config.yaml
model: "image diffusion model"
dataset: "photos of plants and fungi (iNaturalist)"
train_examples: 90422
image_size: 32
horizontal_flip: true
conditioning: "none"
arch: "uvit"
objective: "epsilon"
cond_dim: 128
norm: "layernorm"
norm_position: "pre"
hidden_act: "quick_gelu"
mlp_ratio: 6
head_dim: 16
fused_qkv: false
qk_norm: false
parallel_block: false
inner_norm: false
moe: "top_k"
kv_group_size: 2
num_experts: 4
moe_every: 2
expert_mlp_ratio: 1
experts_per_token: 1
shared_expert: false
patch_size: [2, 2]
layers: 14
width: 192
positions: "learned"
residual_init: "none"
optimizer: "nadamw"
learning_rate: 0.0013
beta1: 0.9
beta2: 0.999
eps: 1e-06
gradient_centralization: true
max_steps: 7000
batch_size: 128
epochs: 9.9
lr_schedule: "cosine"
final_lr_fraction: 0.05
warmup_steps: 350
weight_decay: 0.2
Rows from block 6, named by matrix and row number. Each number is 128 + 32 x the weight over the matrix's rms, rounded and kept within 0 to 255. All counts start at 0. Numbers have three digits each.
# k: attention key (model.blocks.6.attn.k.weight, 96x192), inputs 0-191
k.17:074140143131107133089100166099157110129188097137114174142069140164142118129201128105081090169112187108103092093181130108160103163164116130142178109131119160118188141126137127164107125110104100114109101127118127154183164136163105123107135232122104124142157088087176136069088165157108128133100099088151136128116136144126156122170133097121137118182152151089086124128091133075135135142114138115171210065099105101152136114138148100129134136145087143101129145086124139084146153119140163135157136105047099139121157131152091091145116196112151090159144089109119173127148119066107091159
k.18:143143144130142112135111159129098130111115102121125115153122104138148162129141122115163145168180170141134134115128136150128096140127169163106100108082100076077155095119064181138123158091128087136089111138139140108133116127182149140089126147134115084161143103150121092158175094121151152128078203119077133104132127127132125167165094111092125089106126119171140153108116141116141131122084144106132094096148115154154136149123152139125121165169136062178101128167072120110132145129195105123124166147141112090129145108174137105078104115142142153111107174154138082080168149109096172122
k.19:125121178117126155146110138099094134164163108150156152107149105140115115187136123107101147117118135119133110153099022087125177119091136112126138144139149115107099117106142167142123092111111124122160094073135101057086134147152117153069197181108120129119129123120096108158098134127144146185104147170128140092146134106102110105132109152127152113106163118176151117159121092096137165134176111161118121120131084175180141150143123143162089177101111144132161157051128099126143182157155122140115121168101106099128119136116150068122148153194116158109106092174160135139161150093125103094
k.20:077163102166100102150110110166110158097138172146137116109140133170162127110161099170114152137157092126123105107142140166148107137128149153125115146120146158107088113130168143115128147112116141153109101129144143144095139117115124128133123121087152146159136170149145085158125133134135132138102070152155146111144098129055161113119188146119124084094156111105118118151111139130148155139179082132142110163129102152120093049141157156094144107095147129181168070131138157169168139124120141150126094106115157117091144140090139153125175167117065161128144172099122177099134145129156122136
k.21:133141093151087138156151133115162139140093155132154130131134103112109161163136109119093120129117117104037139142099134072106128177081036150101128124156121115173087146100102113125122130130122135154118087138175129144101084107093131145125078149118109074135140133130139066124132166142139137163127145115127152129168124128166160182121133136176140133092139112134114140130103152156101117111117152136121148087098149093116134117111118122108093132100177169128140128111107104130105123131137133107137125062122120132132138113182156087102112086103135117128095075093166087138107188099105110115
k.22:119121113076156091126124091081155112132110107118140143107080149171105127152102139126109131103133091138090069126060171109099134121101156172128161135151139140131087056145136190126137116120107190112128120090108116173169161131110093109147139141092139130086162137111103138111152062118158141073163170121184126158115139091076137145112144097146110119125094119173127139139111196110099136139106120156122152139102161133108134111092130109119140125146104164114102192136140181191127190115107096124124130137086107165080100148122113127165128143156174134122166192081069128102123126142114158123
k.23:114087131155159136096167154158080078077147068125126118110108136117127122135167129142151137168125095093154170137140149187077152108130128096121137163123140080148127134099124107119129114164121126109099129122084148095171134100156102165138178152138106156152151122124114118155167131114120114155107108106111101165098098154126095153114129141138150104157123107129139158076111142123144093080120109118152133135140169146118143091097129041122086118166153116083096129107118139158143137130160134139136061131131183091138134141154072153167144105103117152136114144144140177080144141062150176182
k.24:164097130115088131098148109157110123117166129181114161111166173129148105123119144138169143124126156105170153146115130176127145146111101140138117131142128087118103105135124146096160156156159096142098111142105137158106126146160092139123095113130140146144159137162129113178081182114191142107132148155156133106153130129161124149099160159164120174119154102146103133123134163115173139156123111125126105102124130132124071128086078112133110080130120111138081100161131125142162108149106168105152114119124152150107168150077178102108106179163161129135134133142122114099165195147152138138
k.25:134165200108145105130115127117111123135098097116168117140108084121099100104119112120127182123159156157117069138146095143170120226143137147077179096144156088165103080100127119072115087136158135155135153099065098119115156127160104039123098164118118140068121072178114145123149090158125117137138127119092131154203149104109106196175160112120138128130194166159087165125111151167156144072062138071142123141155131147135131108125099101098156109150148125162103134149140151064079123161107141082099077128135158144127087121168123133120123145151102147151168140102114104113068082165106189145
k.26:165085129134063125191112087112149139157126109163125145157139121130107097118082104121133127098136129152160175155095097118103092092184142131119150067162118106198111143099165185123117109144123131103110100093123130137118145129146137088109137127152163174182175110141124145097125077135126096140120111162165132121193167137157144142127126079085214127133156145206124141118176151120107110130133112116135139143130165134139103099146049123113132136102118148100101184122160164092146119082096140117134078110108136143139099118099133079156105151161146168150135193143147140145128094141146095151
k.27:155141159151157111115134178129117116138127092108081122157137161097166128135140133147091125146128056135142125114099137102103105116101135132189114099080140084156101184124083139150084148163133101156118164086136083169129127062111117120124157116115142106065120136139164159148148093106125111145086181138122147143136155173126075125136147128164170183132104164137153116119086138162130120103134096198135138099156093099100118123031139180075123118130111142167110115147129146139111136121128113132128080116186165133108080134119134098098121115147104159052121077087106110164115109141124157149
k.28:131101109161136155139138127148148148129092134109126137104140123098115104118195133126104150128121106168115143128111077079126151138092108081115096132122088142169137178102127133101084106072132157096115143118137136140160091166095094126110122118141119093082134153113157121149139101112118167108131138149159137082141157142092129120136129107130139147137140126108159087125140163114138169117129118116134124087129104092113089068124163112150087090172149091158101092106153119146151109155097143079104142148125136134135095133106145131113085148128169108112141126098166153178130127053175153149
k.29:132138139137158137140095164125136182142112127156144124118151117096096109118136099088167117140107132151133069153154118145166184122102136111123154146135097094169145202146067108137140129106063066200152135169127144123135122137133170116186113148160100127146085106089118109116147130137078089157133106110157170113144142141094154099108116086149101106148152165090118136086134088134118145077116103131158117106130105074149136118077149148151139153169127140178126116052136155162111109130137115134142153160126109091192148117102074118101108100147106145122135134102113106135156123132091128139
k.30:152083168133078168140155124131138104140083093166182141134105180048145100167200114145137132107143135204083160119141152138129112121083115129128120121132133116205165099077098146132154121137180153138165078148112115057082113180140088133169125108124141084099148110127116141148174167156174141125137144092152116105163131087130140101143089168114128088129107098085087130123171140116190167067124124151141111136157131152180104129163141137173139067123095113145123145083122057159108156102095165118127107102076110141161107109131134095168122139144141179092107138130140195158123115071098088090
k.31:096163177108137115143119089133143126119118183138130136164094126136072105062122119149092125143086094103107174148116101133111128136110146082122110109116136130078139137158151151117116141096120122120159149114121122117109148157162090132129112130112146161122123130082143152082089113163139112156152094092108108143120167140162116062135130178124096120097114134123110143139128098126163120138112163065127096119089194123147128145142081108076131111074044125097144121135140115170166137156114078099090139140126164122189139124085087107113143099101094182155124068086142153143122141096138145173
k.32:155132102126131177097038124147137136093095113095106108110060082121140107123123120124098180183137148165130151110123140152146109162115089129121138143105088122177149134126094130136115123123204110092148155125135122101142110171157163124128082121128178108114125139067131129164202147103127113106081184103168100115112164110145155072111132095114082132107169135113126163133137092134081081116102151120095132171114093095134182122108141180158132116138145155115125103132161094183111190130114135104083090110095142199137148138169115114105115105051165151091150122139107146093103137102130135116
k.33:157140127146110077098162125131133096145161183128147167102146134133113138153090095114125143175117162119168134094120150161136130129128127122117121082130146134138129141069104107133128160122109100100149153227116107115099123194167096130121132132092149145087079121118161105126167155158108181105090126079091132103105151110164152083071132121121092136144157130122128139125095125122127111167176168116136072125125104111115186106163123084125095158139102085081098119048129174148125145122170105172128102077128122118129111165127107154122115136060150145173165140131128129140138108145058169126
k.34:124149125133139099186128150123109079090113114095129139138110121125176135167116144122177145161123142147106149101142181111108113127111121115096144141108102182076108174112150167176141140140135158142125153141150095099117069118153116083094123116110077126123112140167121103126087127113092138127168140123100156135097091129123142117124122121171131124146102134133108154078135111104095117124126082183146106137153177123113144124124144083172113135112141097082130122133229137112086127123173131070117149079157140120109124089207109102146057149094125089126119133108112137134135114134099105120
k.35:123124119127140176130076114113100139096095118142155053141150141107079106186094113132104120101100144107159154127118123180129165128158117122155182099150151091089109062129201102147155133088146200104084140149130133123085114145137130109154131080143144137126132115153115172146146190137128125089164117107097082151113077153133153139127130092058099103113135098139112139132119113147084152114141122081115175109167127131084139123124173147155141133120155096104103103112130119137148145119151091134128132132132136129189156160123104116158153135153065156118158127118122161137149122128101127095
k.36:129176134192120123134118166126156172136086113106164092131132132136111112166139144155137130096141094141127121138050142095148141125117149110112109183152102102159101135105136075120115125108178128161191144148133171125118116155109180146140177103135140096131160146144112113127090155148133096094169125111143115119101177118155152188099098099161121096135085143075176126125180101138138150132096200110149164141116105152158152117125117116195111113127128102161149138123138113136113087119164146063145153112148121118103071127155128106126133165117147083138084121148139151121126125162126120151
k.37:136072158111152126146129148099110117119090087141132142138108096104068131115084138132129171157121190107157102131182110137149086121137165164048105116139166106119131180149203141125139122146112131120115184103133094116159129138142128125107097165150096132097179083121155107111103194104152062161106110122082112089102132121154136102139161071130179126157119101142178117130121191157142147141125154142088104082111179152119109087100150142093132098170041141140153132148090120110082098141145141139144180132104108089124160134119130063132171094148148142130152121127119116092121110113150098125
k.38:109182151145137182149163165136073092143130124079144106134166121131137124153149140091137148143139115136117103127103124118167122134134169064116098129098133059189159163108096120146091147135146157136133158135132102168155179078152070113142159119080147134158122129146166097141094127150142172121079095182064106166134126159111162124092144182146129152151150154113108074079130112168135109128094136139163117133120139151182073106101165111113123076116138141155143137111199114128117141112124148096109171098134120131114135186170127093121128120115136131093092131194185087161099100142164119117
k.39:064088137124141143181104119123089138129079135104150162146146117163099111145129145125125146163093132104109104110118125154107139157124090176141099154137121137149164146129126142127139091077117128150120132109101123091147049126126100137107107124112131153156135157115130129139099150096141127123117105120112130090134125111152121100197087139063147111137061184137121082128110127139116086096108128180157134160107118072165158118132157111144142078100158113137157102093126105122100073126149141110152114132195124118126140165133061102139142151138107118118122070123100147103155135117064094135
k.40:105207126145140089153126171142151138106147122114082102118122137125109126140148133095152077140100180121110107114118141140113116171122147164160162118123134137084117156106165135152118120101100087111125148122155094130095106114106185109132135141082151122124137064097144155121129169134116133142110103095125134138162118109164132130186101140093112104110156122137148117093114149081147120123146148113162066120111136132119100118096130126113115091140165103129153162063130166135088164155109133146125130146171145112099146125059154137145120148135098177113093123129147151135112135154168125136
k.41:115174173125136146121127132125130167092149090134164101143102124163120115110104178115147152107101123116135107116112105104090119054182144090117110119119150124122102145149112125091108079147103071133168156174116151112199137104109141112070152110139092174098179121130127171123146112125188107127097096116089071129111129117099107223125108163115106124105156165067173099142118129113082109117082085146143138126094144160109114141149152164149157093121106156107148117167166117102136144114159141146094128100130144125115147097136141119124111165138119118129084079136140148155131137126169150095
k.42:137085144164065086131148097139098160120164176126136142133099145104131117151160198120168154122118128124145124102139141116134084119109146122126142106104142132137128174137139135111135136153113102099134098102137102136116121080137113139156136137160104130176138124091147152078115140149068111147091154094134168103126157135121159148145119144146136147140119071137089121131134101111116106126181122099093129106070068143130142100103137169139048130096137080165177098116089144151129133101155119117111148148142105150085166139120141126111153139143111133080109097119094132170129087113145143134
k.43:171126115164125152105081135130207099161147152158175124118160124155156160099175144113102119112112072130160142127113184165123155149155122103128089125118103161092123180166081188159130111100106060172116092143145182148109145071079122129126089154142136169175150147144087088141144124091144111147122134144056152145108130108120136131136126137125094122147134123174125093101157103079120145140131158127166110143107167155075171143111113190117135144076190124142187125215066141119141099174172185116163151153103127112100201135139120122127123142100129117105167099101096100118086110112090105103
k.44:118125120152077104149108131094142107131097055088093115174136131093141115156111125165117116096117090183130100099133158111118150181108106131086105118114135157105164161107113121139116173105160061143080170122152139128103106121095125159150176109142112093109177145136114141176107063134169110193117150167135162103118136092118136114127082157115142157098079133168121120115148109123156091134114123107204156131146148108097144136122135154130088131105205151107122150125121141151121153102138151127128092179105166076166040155120157182174115138156185128072118138116119146139159175123123118150
k.45:126121135106122060140142094116176129168117118131112164115187207093134170066115129121086091196129088107155084105166127147160120135160118135195131149133156154084123081116184127139132149149167140107111139102071138114130136164074145166071123125164171137153113094155104127166115132141180151118113150141099111104081111179085070157134155126118114138105138121112174148172139114131128118095134174143152098149119140120140158112145157177126112117118122156112142109110122076150062146112173105144094173153072166164160125089100082110100194047096097129117156101141119108111085160132099156180
k.46:055131154122113204167099089155104120145109080110093125102157117181150170154143147160129131121127139126115147094135103130164141091111130106127135151123126134145110131139117099101139106093107126137086156124172101105129173056106166063153153117150172143121151128130102157157097141122136122132101155125142170147179104139088118123165130123077189133134132155094156105107137140171133127193088119171116136108132131162150113126140159159132154163148154144113101136139167095146132114157151066181117146119098131124118127146110131052165101103111116090151123112158142131133140157150125181111
k.47:110098166156148177115103129144095137143143183186117180151152152098149087089144130086128156110108122130146114140148139120102152120137133169079126179142162126098121119117137116141090153083110100150150129085163139079089121084058098141141178140151130154107151170165142099142153129137140130114141033093135163119140145102147098123098155129119174162140099169082141146106137071150097120143173128147093143171180142109153167081174134093063103127139148119132120160115170104132190085122084139149112133127109139128155122142116077132150100144111085122161115222102140173129143081162099085103
k.48:176096196112125069167125205142138086119110112083110060149141064103125089099153134129133185123069102086146117138124095176139154084132136122100111116141109150160137082161099134131102094107199142118103090122161099174168100122119152166138186156181123203200105111188103148124115123127092159099087156144180166123179151121099189102118097108151147127163071150161092159120114090123114120175158082110217123075107098076086179169169153129148139166127141156167102102141125134118149081122185148114085118139123154089138152204041068134169155149141145102175175103154121082113124073128119090095
k.49:111129131156162193108095211090131119109148138101085114107080066184178099121170086109158170135077163124155120114114156145162136128074190128145131193138128089122159188147062185089156122104092105155091178149174141086148192117193166203124143176111119118172078137068140118115141064086132172112078130137134126141132164133088150109110123108099131154154137102161129110098148150095173051096157149141106134102077082098135065235113098074199145109049089123114111184175136101149108092080100140129147128141178082129138068162135156128117130080043158100163132139104095102121156134182116112025
k.50:071162173131044254103109145124188198166082118181138129130121082095165080146114107101172129132127122152132190104117055076170083138151174140125116097149114188134060118130134122184134122103111124130108160064151164089065200165116161185130127134088156128130037110069089187109154148133139138110115118068127146057150165156173050139181104134077184159121118153108154092089142182112160136095122107156140094093125154123169147183163058140111151096146174191153184221158078122133163129119112126110068123185125116093069145142160157186150160058127147094195147089030064136116097144105111099086
k.51:115097154116134067152124154119125158146181131078115089081135130110124122106103189130146117097032141102166113137129188096158070107135062134126185107107138120180165115171109130113188125099170169093108070167114083102172086167091118061171105118156158149195123078100142132108108103100116134102169103135118159150159138121118143124112100136122135098227090104127043118129107121187043109105113099118171103123086101168100121146160100099096189141104132166123120104110095154131120134104148150177063094094124071125137112192165143137090100139131118078151143139163153132119118123146146148109
k.52:071186113110108142101070141065124154096087124112147084172170135142169138151143142121178147143064092139133095178095147149157135129116109120112110134091109135126154181116123150102132180183129146147131122091113125147185117099146140102161144117120149066155076150083126140037110170121129143154104148090141143129138143126179141126069123093097122120095078137151107117060153186173108144150123098136080088106111125135130117191177071118131078073049138109112205170084085133110132144089147169039075095158164134115057154124111147131107164175087107100114133128133128134113090148191144205065
k.53:169122132122117087161108159119121206152161181125166180106135146116083128144097156104139101111139099154113102210112145099119115134110139133091148052124091120127148095176136137054050096147118136085086084107153118099144100104103070098171091060165150079106150133175167152109173128178103127118181149054138111119167104150127164146125107055090159118146105073074084126186087114200137106122104131060143133087107169111120143130108123142122122145129151173124155148152135160144111158148116145159068135107056113147126135110088137133063105150141160082105151147165115085113095093179171084156
k.54:110092123113098111124160134096123171053078124140111152120108126184180118106090112137130112128074112152124101177154192146146121054120133165106199155137124104133156162131091100133125086125131156153130149128182108105160057118143140100100120164149140144213111126115076119133071081057123117072115161091182148140115155145082112080160142181102130122102142138149099156086234063144207112145079138136121151173126130062089173111104106076163112134091127080071124148123163159153110125158170122064141114092133159136094143183102114133163146141097139097162125138158159164145101192047107167098
k.55:088127151128164132158128136147159141119151134107142118152112112154140119132097158113140171132114140120149120109083150139155130105157153155097105129132103128127118104101177169153131107142127091089131129026144148074188138186144098135137178144112059114119098141146114055116151126127134128146051106103116169179182166128159155162113119142109151144166099086070104146057141099105187133143178136174147141109113108078103107139172157119066139084187164102116157218053114153177103148138146133138128105155145128130145108133110131062132178130139111140127126132149158075164134137181116121115
k.56:174070135147176024093132154125096071152139132071205091125127071159057171154144123163156176144171114073122112150120106167118105165133084155139139099135083142125138119137098124160099126114136090079167117152175101097161129175113113146180083062119183152067139134116165151078118118087104137144201167094116123168169088117097112146117139084157129081131082089129088093135079174117118158149051173123193130137121115140078119181154124179077169133183162183124086153126166128123130108124145133166095070076177101157097097102118064119123174177112068141109102111132114079111123148171096076096
k.57:107109089151116189125108097133149145131145177119161130070062133130041133167139172129158189123080137140133145109146111137123085099126079087125142173117114179156098220117153170132126152181106106128132098120162111145126141125130144099139065124165169122112137165085173125036129095079160171182133144123145143093082111186124082160100166125103110095146086124110132109127120162166093093083107130181081070132142089201144107173184086090158131101119083128126137096167144119075104182133158113105091127129146121093133140121146208177060045124070090077133165100056115190102130092217082123075
k.58:147203137097116159122131188089166129122197121176120119106139132090117118122125175148149073074108190110101066162130094107132115165118100092135129069113049133131156147069068130153109167116200118047121144099159077079094093165092105090057100063109113089111143068097128125081130204159091166109147137053117136134187120112137186196134046094125097117101156156137070125169121126173149187076130133048160123144198094169142153192129109160093115117153144141107150109164130197148185101068067207155089060106148079159094123182139163127064137139213153123069059134133127164160155101095154161152
k.59:078153086179133067114201171136124153113144060086052147110128113175156070096126028176099156112164162105200107110110079196097068126134140087117108105135119168147087124159132087113121095124109087076108144083165135137114105109141216124095155125176123081107049134123151108127140042176117169128139109115213164134135162128121107138112043070140115133108146136132181132158131041118108141119179122170183158015168122136127120115167124110063069120175119108120106157092123157124160125093104121170176154135167169136045088153161199140214084148172149156163147162045131162144145123149118143178
k.60:116186148123109158139146168111134204102122111104122038079116132114087101165134122160095130167126174151195117123100074120120083116110132073098149134122170147134112137084140119138096157108118185080098123116076162093135175135170188111141161176130110149180091084136133148197112208177128109113080109121114159088140161090080173180134110078058171164179121113105134087127146038125151179116171150137133064099131101092123150063117127084070091086135121114118109096201191152116164098158087130188107199134130121112084122197133158112183177153188183133082109140198128177171163093128137162102
k.61:105081030119158125182106084061148201101058093163161099103156160087150184138145120121155125082212149156118140114184147187130107112117137140093131085136155097167129216187092119068178164103092157097169077105149097174110118038128158042143057122127117107118172142154163180128179139126117145117090094157105093088121092127113104151113117117135113147058115181051116146123161102155088134028077114184136159145119083090060054041094140067105193169084111063149148066157117141147089119133119159087125161120125142151135110140162225180125119131095127133111121156136121162088130082103165152144
k.62:154132190081115133094142144176136102176119076152134093164132123110078144136106161100135131156129189110151116144118135157111084051173022139133141132129117179134028079031100131136147130131143108130101139151066136128126247111107159105213124140130123150087028100145129149086175204108092105152132108158109174081092193147130086096185092137153120159094068139068118183195110145115119171117136068194178100164174138132144095134181163059125125040169113211081155161092120119184148127215159100163162073117117146084176125107120107225156151094049145103200096133095147101147113160188157100168
k.63:072162146130123244070078084104097083107116073123162130140163110195090171152160142156180077144131104150085135154090139143124183144106162185162087097081128121086046132114097073122129162152143118072133109102130168114085119155157083167083158066044100104109155156051120129237117110138099068089090121057116161182125087120170091167111126149156104081078060198125133113049170186065207093154182087138111126159133142088151153182110191212167166095086123146168192136140143113154162127110127144116150131079123164159095083105100143121124171142114088136096088146126171120147080174176155142097
k.64:139088147153057131139110138097111094133100120155098133112173130151094130166171142131144087147091134157132131108140120090203112119105160080124129139115116109155111162095129096130121085152115130140152126136150099174097119110106133191156169151141157148141085083132123177122118148137123115103124100117134137128149126135116104143139119093106102107139169116136127142128170100149139105144156138149125114108122136137105126118131104178146120130109120092134087159115132134120155076133123102122127087145125114149100099102122146103133128112148129093118115109116119128170150123110154204117
k.65:093109126127084141116180158140109077132079106163109089139135145116109165161117160132092142105099138131118158137130113126141154158096114113121139148157104127154026105197096132083068074117144108188118112176111091127135122122148110112140070162136113173202147117151151151096123134103103117084154140164162081123087110103169108150096171156186120149132136132124192148141174111099144158119099146132136116129175180175170120167139143134108136086136182123184145160140128115089129109060103146139109135109161096147095167110145156110118136172156113101160092163157158185130102135096145123092
k.66:126091095101151114126127120115097162175165132152089153160130179086113136174134089113132144109143123124158150140120117104163140121091146126120102141120157121163115117129108109135119108153141113159112116076133139111100081156100144170108161150124132122093143150119117153136126132125095149118095133121109060136119125152135138165115103166105134122137116108116122149142138169124065119161149125137086110143086156159122116127176120118167131150128097118077126156123152147119106126127133121104082173095119137139167144154142134174160167106104135144123105090154164138157124131159151103125
k.67:125113141130149079128122069090107085142132093185148151113179117125149074075118152086083143126113145094086200108115101142140148107145131152121129131141165104097139089145141169145103069156154111157104136153083127154137102115123101082109152169114110138122102077112154177121107157135089090161073172103141127104132107127090192126067125115174129141117120118160140111134144123089171157118152098138155118099114129119098155123190137122138064121150106105128152075105173151133105112114168120098134149075111136148056137104083104074123137103081117117123128108172136057125115138125133146110
k.68:139079115138107159074139124135099167152132119094187096111179126120124118118087116105158134139075146118059140168167107121153092169121095107154132143101134119111123097140157105100175147103153170126137095107133133162140094144192153105112118134051119093074100139174148092114122119151131108122156185127154107159131096166112119181143124116109177120169131097153162156120173124143106134135084113119160137083058106103108148110145141126123088103096162137152154079163145145114100156109063153150119113093131138130092100141115105110073138158080125132148086106112134133180104149171146139099
k.69:140116104147142112136123133090095149107129124137152159166119093151138149130116139136152115147162154122074163088131117096112126109100123153139152119145128062119081118164153107113198107113135144107161138091092102099124107122091159125136183109143164147075159163142094152140116077132131129135113149122143092086147106131133165111147128101126145130078090119146133122142143128133136104113129106097144151155085136130135140110116125081165136177147073139104155118131135141120075125071148139092123127062112126122115117143130102135125138086097053029133145127142114159177080109126133132133
k.70:135120110136127142172118148120110099107149083158067132120142059109124090152071127104181145092134142091156140186106109121110114119138122152117137107134176090173107175107116156158117080154136137125102152099135119112085082159150125213125145100112155169111144145101113132136133132083194169136162129135134154134133092112149164146164108134121108117139141109126116089136095154106137049124110127128145076150114128172131136102101146118079134122116120087115134077154117113093124166133167137147095159178132155149112106159162140132142125122160120097130167131109076114100136093169156129121
k.71:134067151103163109152143118175158175113094112112145098142147149083204115104090122116167149125125159156163141087113073118135174114149098071152129120122118175194110147101156113136085110107184142142141103100116119159129053075160140103146106140156134105175147087142121135181109090094159145128118107147128147137084102119178140141145126140124102129148128128089088156161114136128114099187136134133149119163167168160137154135167107156111108094123122137114160174163107120127141121104078175159145134135117142136124145150145128116141199106116094134156077157148145143114113127148161167098
k.72:082120160096186129143169148123153073117138114153116125112116144146075120140091131088089068153113179147156145147113134166072131093130100117148132140110125183097072131103147118156108148160156114142110151115127125063155108167150197137069126144083143173205153148142113125155090149171091095184148152135179133103132108127142098113110101104151140059131083124101112112103146101185182088106171177121169126131130139107142158186140124150168132135142137126152147130113097193162098126104111145152159192109182163125111132115156087068102161125109145105130135156117145177111133131105150091093
k.73:127073112114086133130099185160131157132070113102173134100076124139108133092126156145087119158148136104114096122115132099167122151162159132117107078115103076120167123102107146127145096151125100158123120103123145086148158171081150149130096149150128149172154123086111159126122116099117156108082151158159118164121126106144145137126093200076152146089096134153136170121142143148110128103112133069191100114140134121148083122094076192198132043145119147146137094104172107168115141107113140107115136156115124124183079154155094079121105129108172150141075120119143109084158155156143131135
k.74:101132115109142106150165117122105131137122097112130152132175133144119094177103122197090119159176117156150135154116105120127133100163173134120136137142149148132136116158096113133136141127135125130136168122102087109106118153084099060122134084096111164133150152096096110148078095157130151080147124111089120121150078183116126146102161156135141074112101142148077134155122126127134156106162138131118137115134195099122150069192091152057102104134168143091170114094109137159170121145143108116140136155137107100081156139082139125106097151180128148119126088126152105140177150121102122142
k.75:108173105141111151147139218135168146163127109154135126168120058107097143126165088131091142100088134132163145113151126161123171165146085155133150100124171098154159125131126109118100132124144160039123139185118122154141149082115161128162131140112147186144129105085135127174102168071094077147118105120076137185116186086153160092125179144130091133128084104151069138094100087112112140152135119159130130084120089097116136117133141116115131138158109111141066160134129114142141117115112153099149128142121089141140182162108138108202071136091135112159088133109126114138178119105093139115
k.76:129091143138074114088091124109166109119163189077161140153137113135150142165131142144165077160124144123054118135068147152103150112149151078133093132185098125093117086150110200171175103139146107152114137119084151131131173123115111140083117148171142150087103166121082118146097147131119082145151129163096104108107122143121134153106151111083107114125128120118115126121116116105110149142122135150155162130103127148117140094132073127142128189140130142227148159149153153101116116132178088067151148095144094120147097104153083160094162101109118095110088096136154125142177152084084150137
k.77:133072141138167155125128166078126130148163138151127131106120093104130156101099089078130155101104106133193161119100094109165102131098156123162122120110145126137104112149125097138128105091117131133153139105139123111113098147083096096127094142179205115120111167078161112099142171064154126177168161121100091132144146134079107171107122103176124122105083132136123154135144106201156149152110160143093140144123153122162170119217133093138173069113091169133103113097147166119130172130154151111159139147160134154111141141094101110108166120121141144149121140106168154086132097143112110120
k.78:142105146162121096073102113053091145113137130111088118104117100122118103127147138134106133195107135105151097088063057150170172081150137155187165212140125164140186115146174078087168141113098136103113165122147082143105141087184161118165112155189110131146073118148131117126070102171132127161102131085140152122179086117113125116099123139144124138110129155123089122123112127153136140106083108150145150109135124113128137150091107145132180112129089157045128150182111169141110102106123101130126137137119101076107106183126148119095109090144101114115134162085173118142126089136050192149
k.79:182127156124156117185126095129099177093094132154157112110151154146155147153122164129115113119149123142141125126146118126120152146167161123136109139100096140146121128128161124162136174146174112080089105106112121129122115115118092105112109135139094058088168147162113157072122159113142080155099104088109115134141127148098125130130134127117155163086094134121173135107091126078086178143106108153113120130132091096149112128108163137139076075093149134125149170134103137136084144152138105124153180114110159117087174114104175124147162179132109180105093130162115101137147125142173162121
k.80:150115147173083109102120088130093108064153125150212149111149099132118115122115124139131124153134157126055139116171169140106203129048183138161152124158172162054147140101167132080078135157118087146082159131134088175095169109186147078154101158198111078083104134153156144144149123069175083076145096142104108098097091137081118078168101130114114076113124106043214177187100081098118165156129095120151126139152183133089117081103167136141145159180150122102107066131130138154151092137111051143155167135131142065116127145084127130103153105150087192148054135166161139099131139164165101101
k.81:161158087121138192142104089141140131152137118163137191089118080116145125093165213106146110130087135084117180110183159096143101148098151167195111115140116061087115180123099159128157035133068115127165083209087160119123078095138076149128098154139116132153151130100151203106117219103172144124143136112143138126150100137188145111078162115135111107081132126112139190176121207201160127093167111126116160135097130136091189144162153134112085122128082109121135145167081114131129152116119129137148156104100124164092116124168125217140097141154156143188121064101109097084121127097149097139
k.82:128185097138227111131070200135139085155149138082178133106118150044124166104122101100170129100151163140043097172122067012094102148108102137203097140157157153135123152111151140120133172123136037056130116121073149067097132135144149102098101116101068073085121063127194124114183136126097097140080131069107133141134145097168116159149099094156077149068108157088110153113114091113107169063163103109134129100177175130182178099109146187089161079095131096195137071158096126100092112101098124224095165130102131137140169121128169153108148119111127152078111211107140097166068124158150065161
k.83:038148136129166153093027108132143124112077108092198163139119142155140138093157147115170139127122142116058107149054112096153159142104164097176099075134156173100102123088117096124135192128114062101074111118113207165134116103116103106157141141131059084064120192131149094112159111158119105129127097080054106122130079134145163169121141113146167092114087168126141179120138141107160119155153097112120156153137157083128144105114165202166103121137100090146158140097138122129123162153097083104124092112116152171167149102126175121123135073148091130064127133115083150111126109152111115137
k.84:120111106131111095159140112131070147082140152134048159161161200134168157153117077080101039144141120117066110131142107136149161115175132119097111101168174155120057086168171139124106133115144142194129132128099103145073079167130148166110130131073180139073105110131093115154117164158042096018107162123134122121129125085124078118153137182140106167101116133153154086119080146113126181069127100167125103123120127190105138085160165109099120123180176119157113084110121140127134154103128124135151190147114136133144117111094196189152099171093101162223126177158132229196125122098088159135
k.85:132076156094112145156087090124122147064133189118103096095192136157101147170101162116101149101142156132099173142126108141130080056219154105107193127164165106100144120106085171147093142111141154118115136124219097101133125076132121126166102097117102178168113169198048065141150105078133143072129085176103163161103188189101145161124109165142121074116081115089169067140151142148157122064135122197143089136161155079139123059103157130159154111151083115183164096054184167128153173160166094205104122109198156178130113187141103220095099151079110171138114116058083122120135155160121075121
k.86:117163139115185160059111107046171110174128088110155142153162156091127128130113138160101110119113120109189096104114097198129144170087125107116081208141146103139088111153122132099140147132097163174144120114103195097100129081099137140106112150172122179069106122097156160132124068090073122148121102136106125042106119166150095146100086175131099124137212132101146112117144136173081153160143129123097123116133096130170166111165121087100123079165144153085187137156057097115108126137149135140132112185142183109170147165116089136097135090137136112138140142129108152165159172131152165145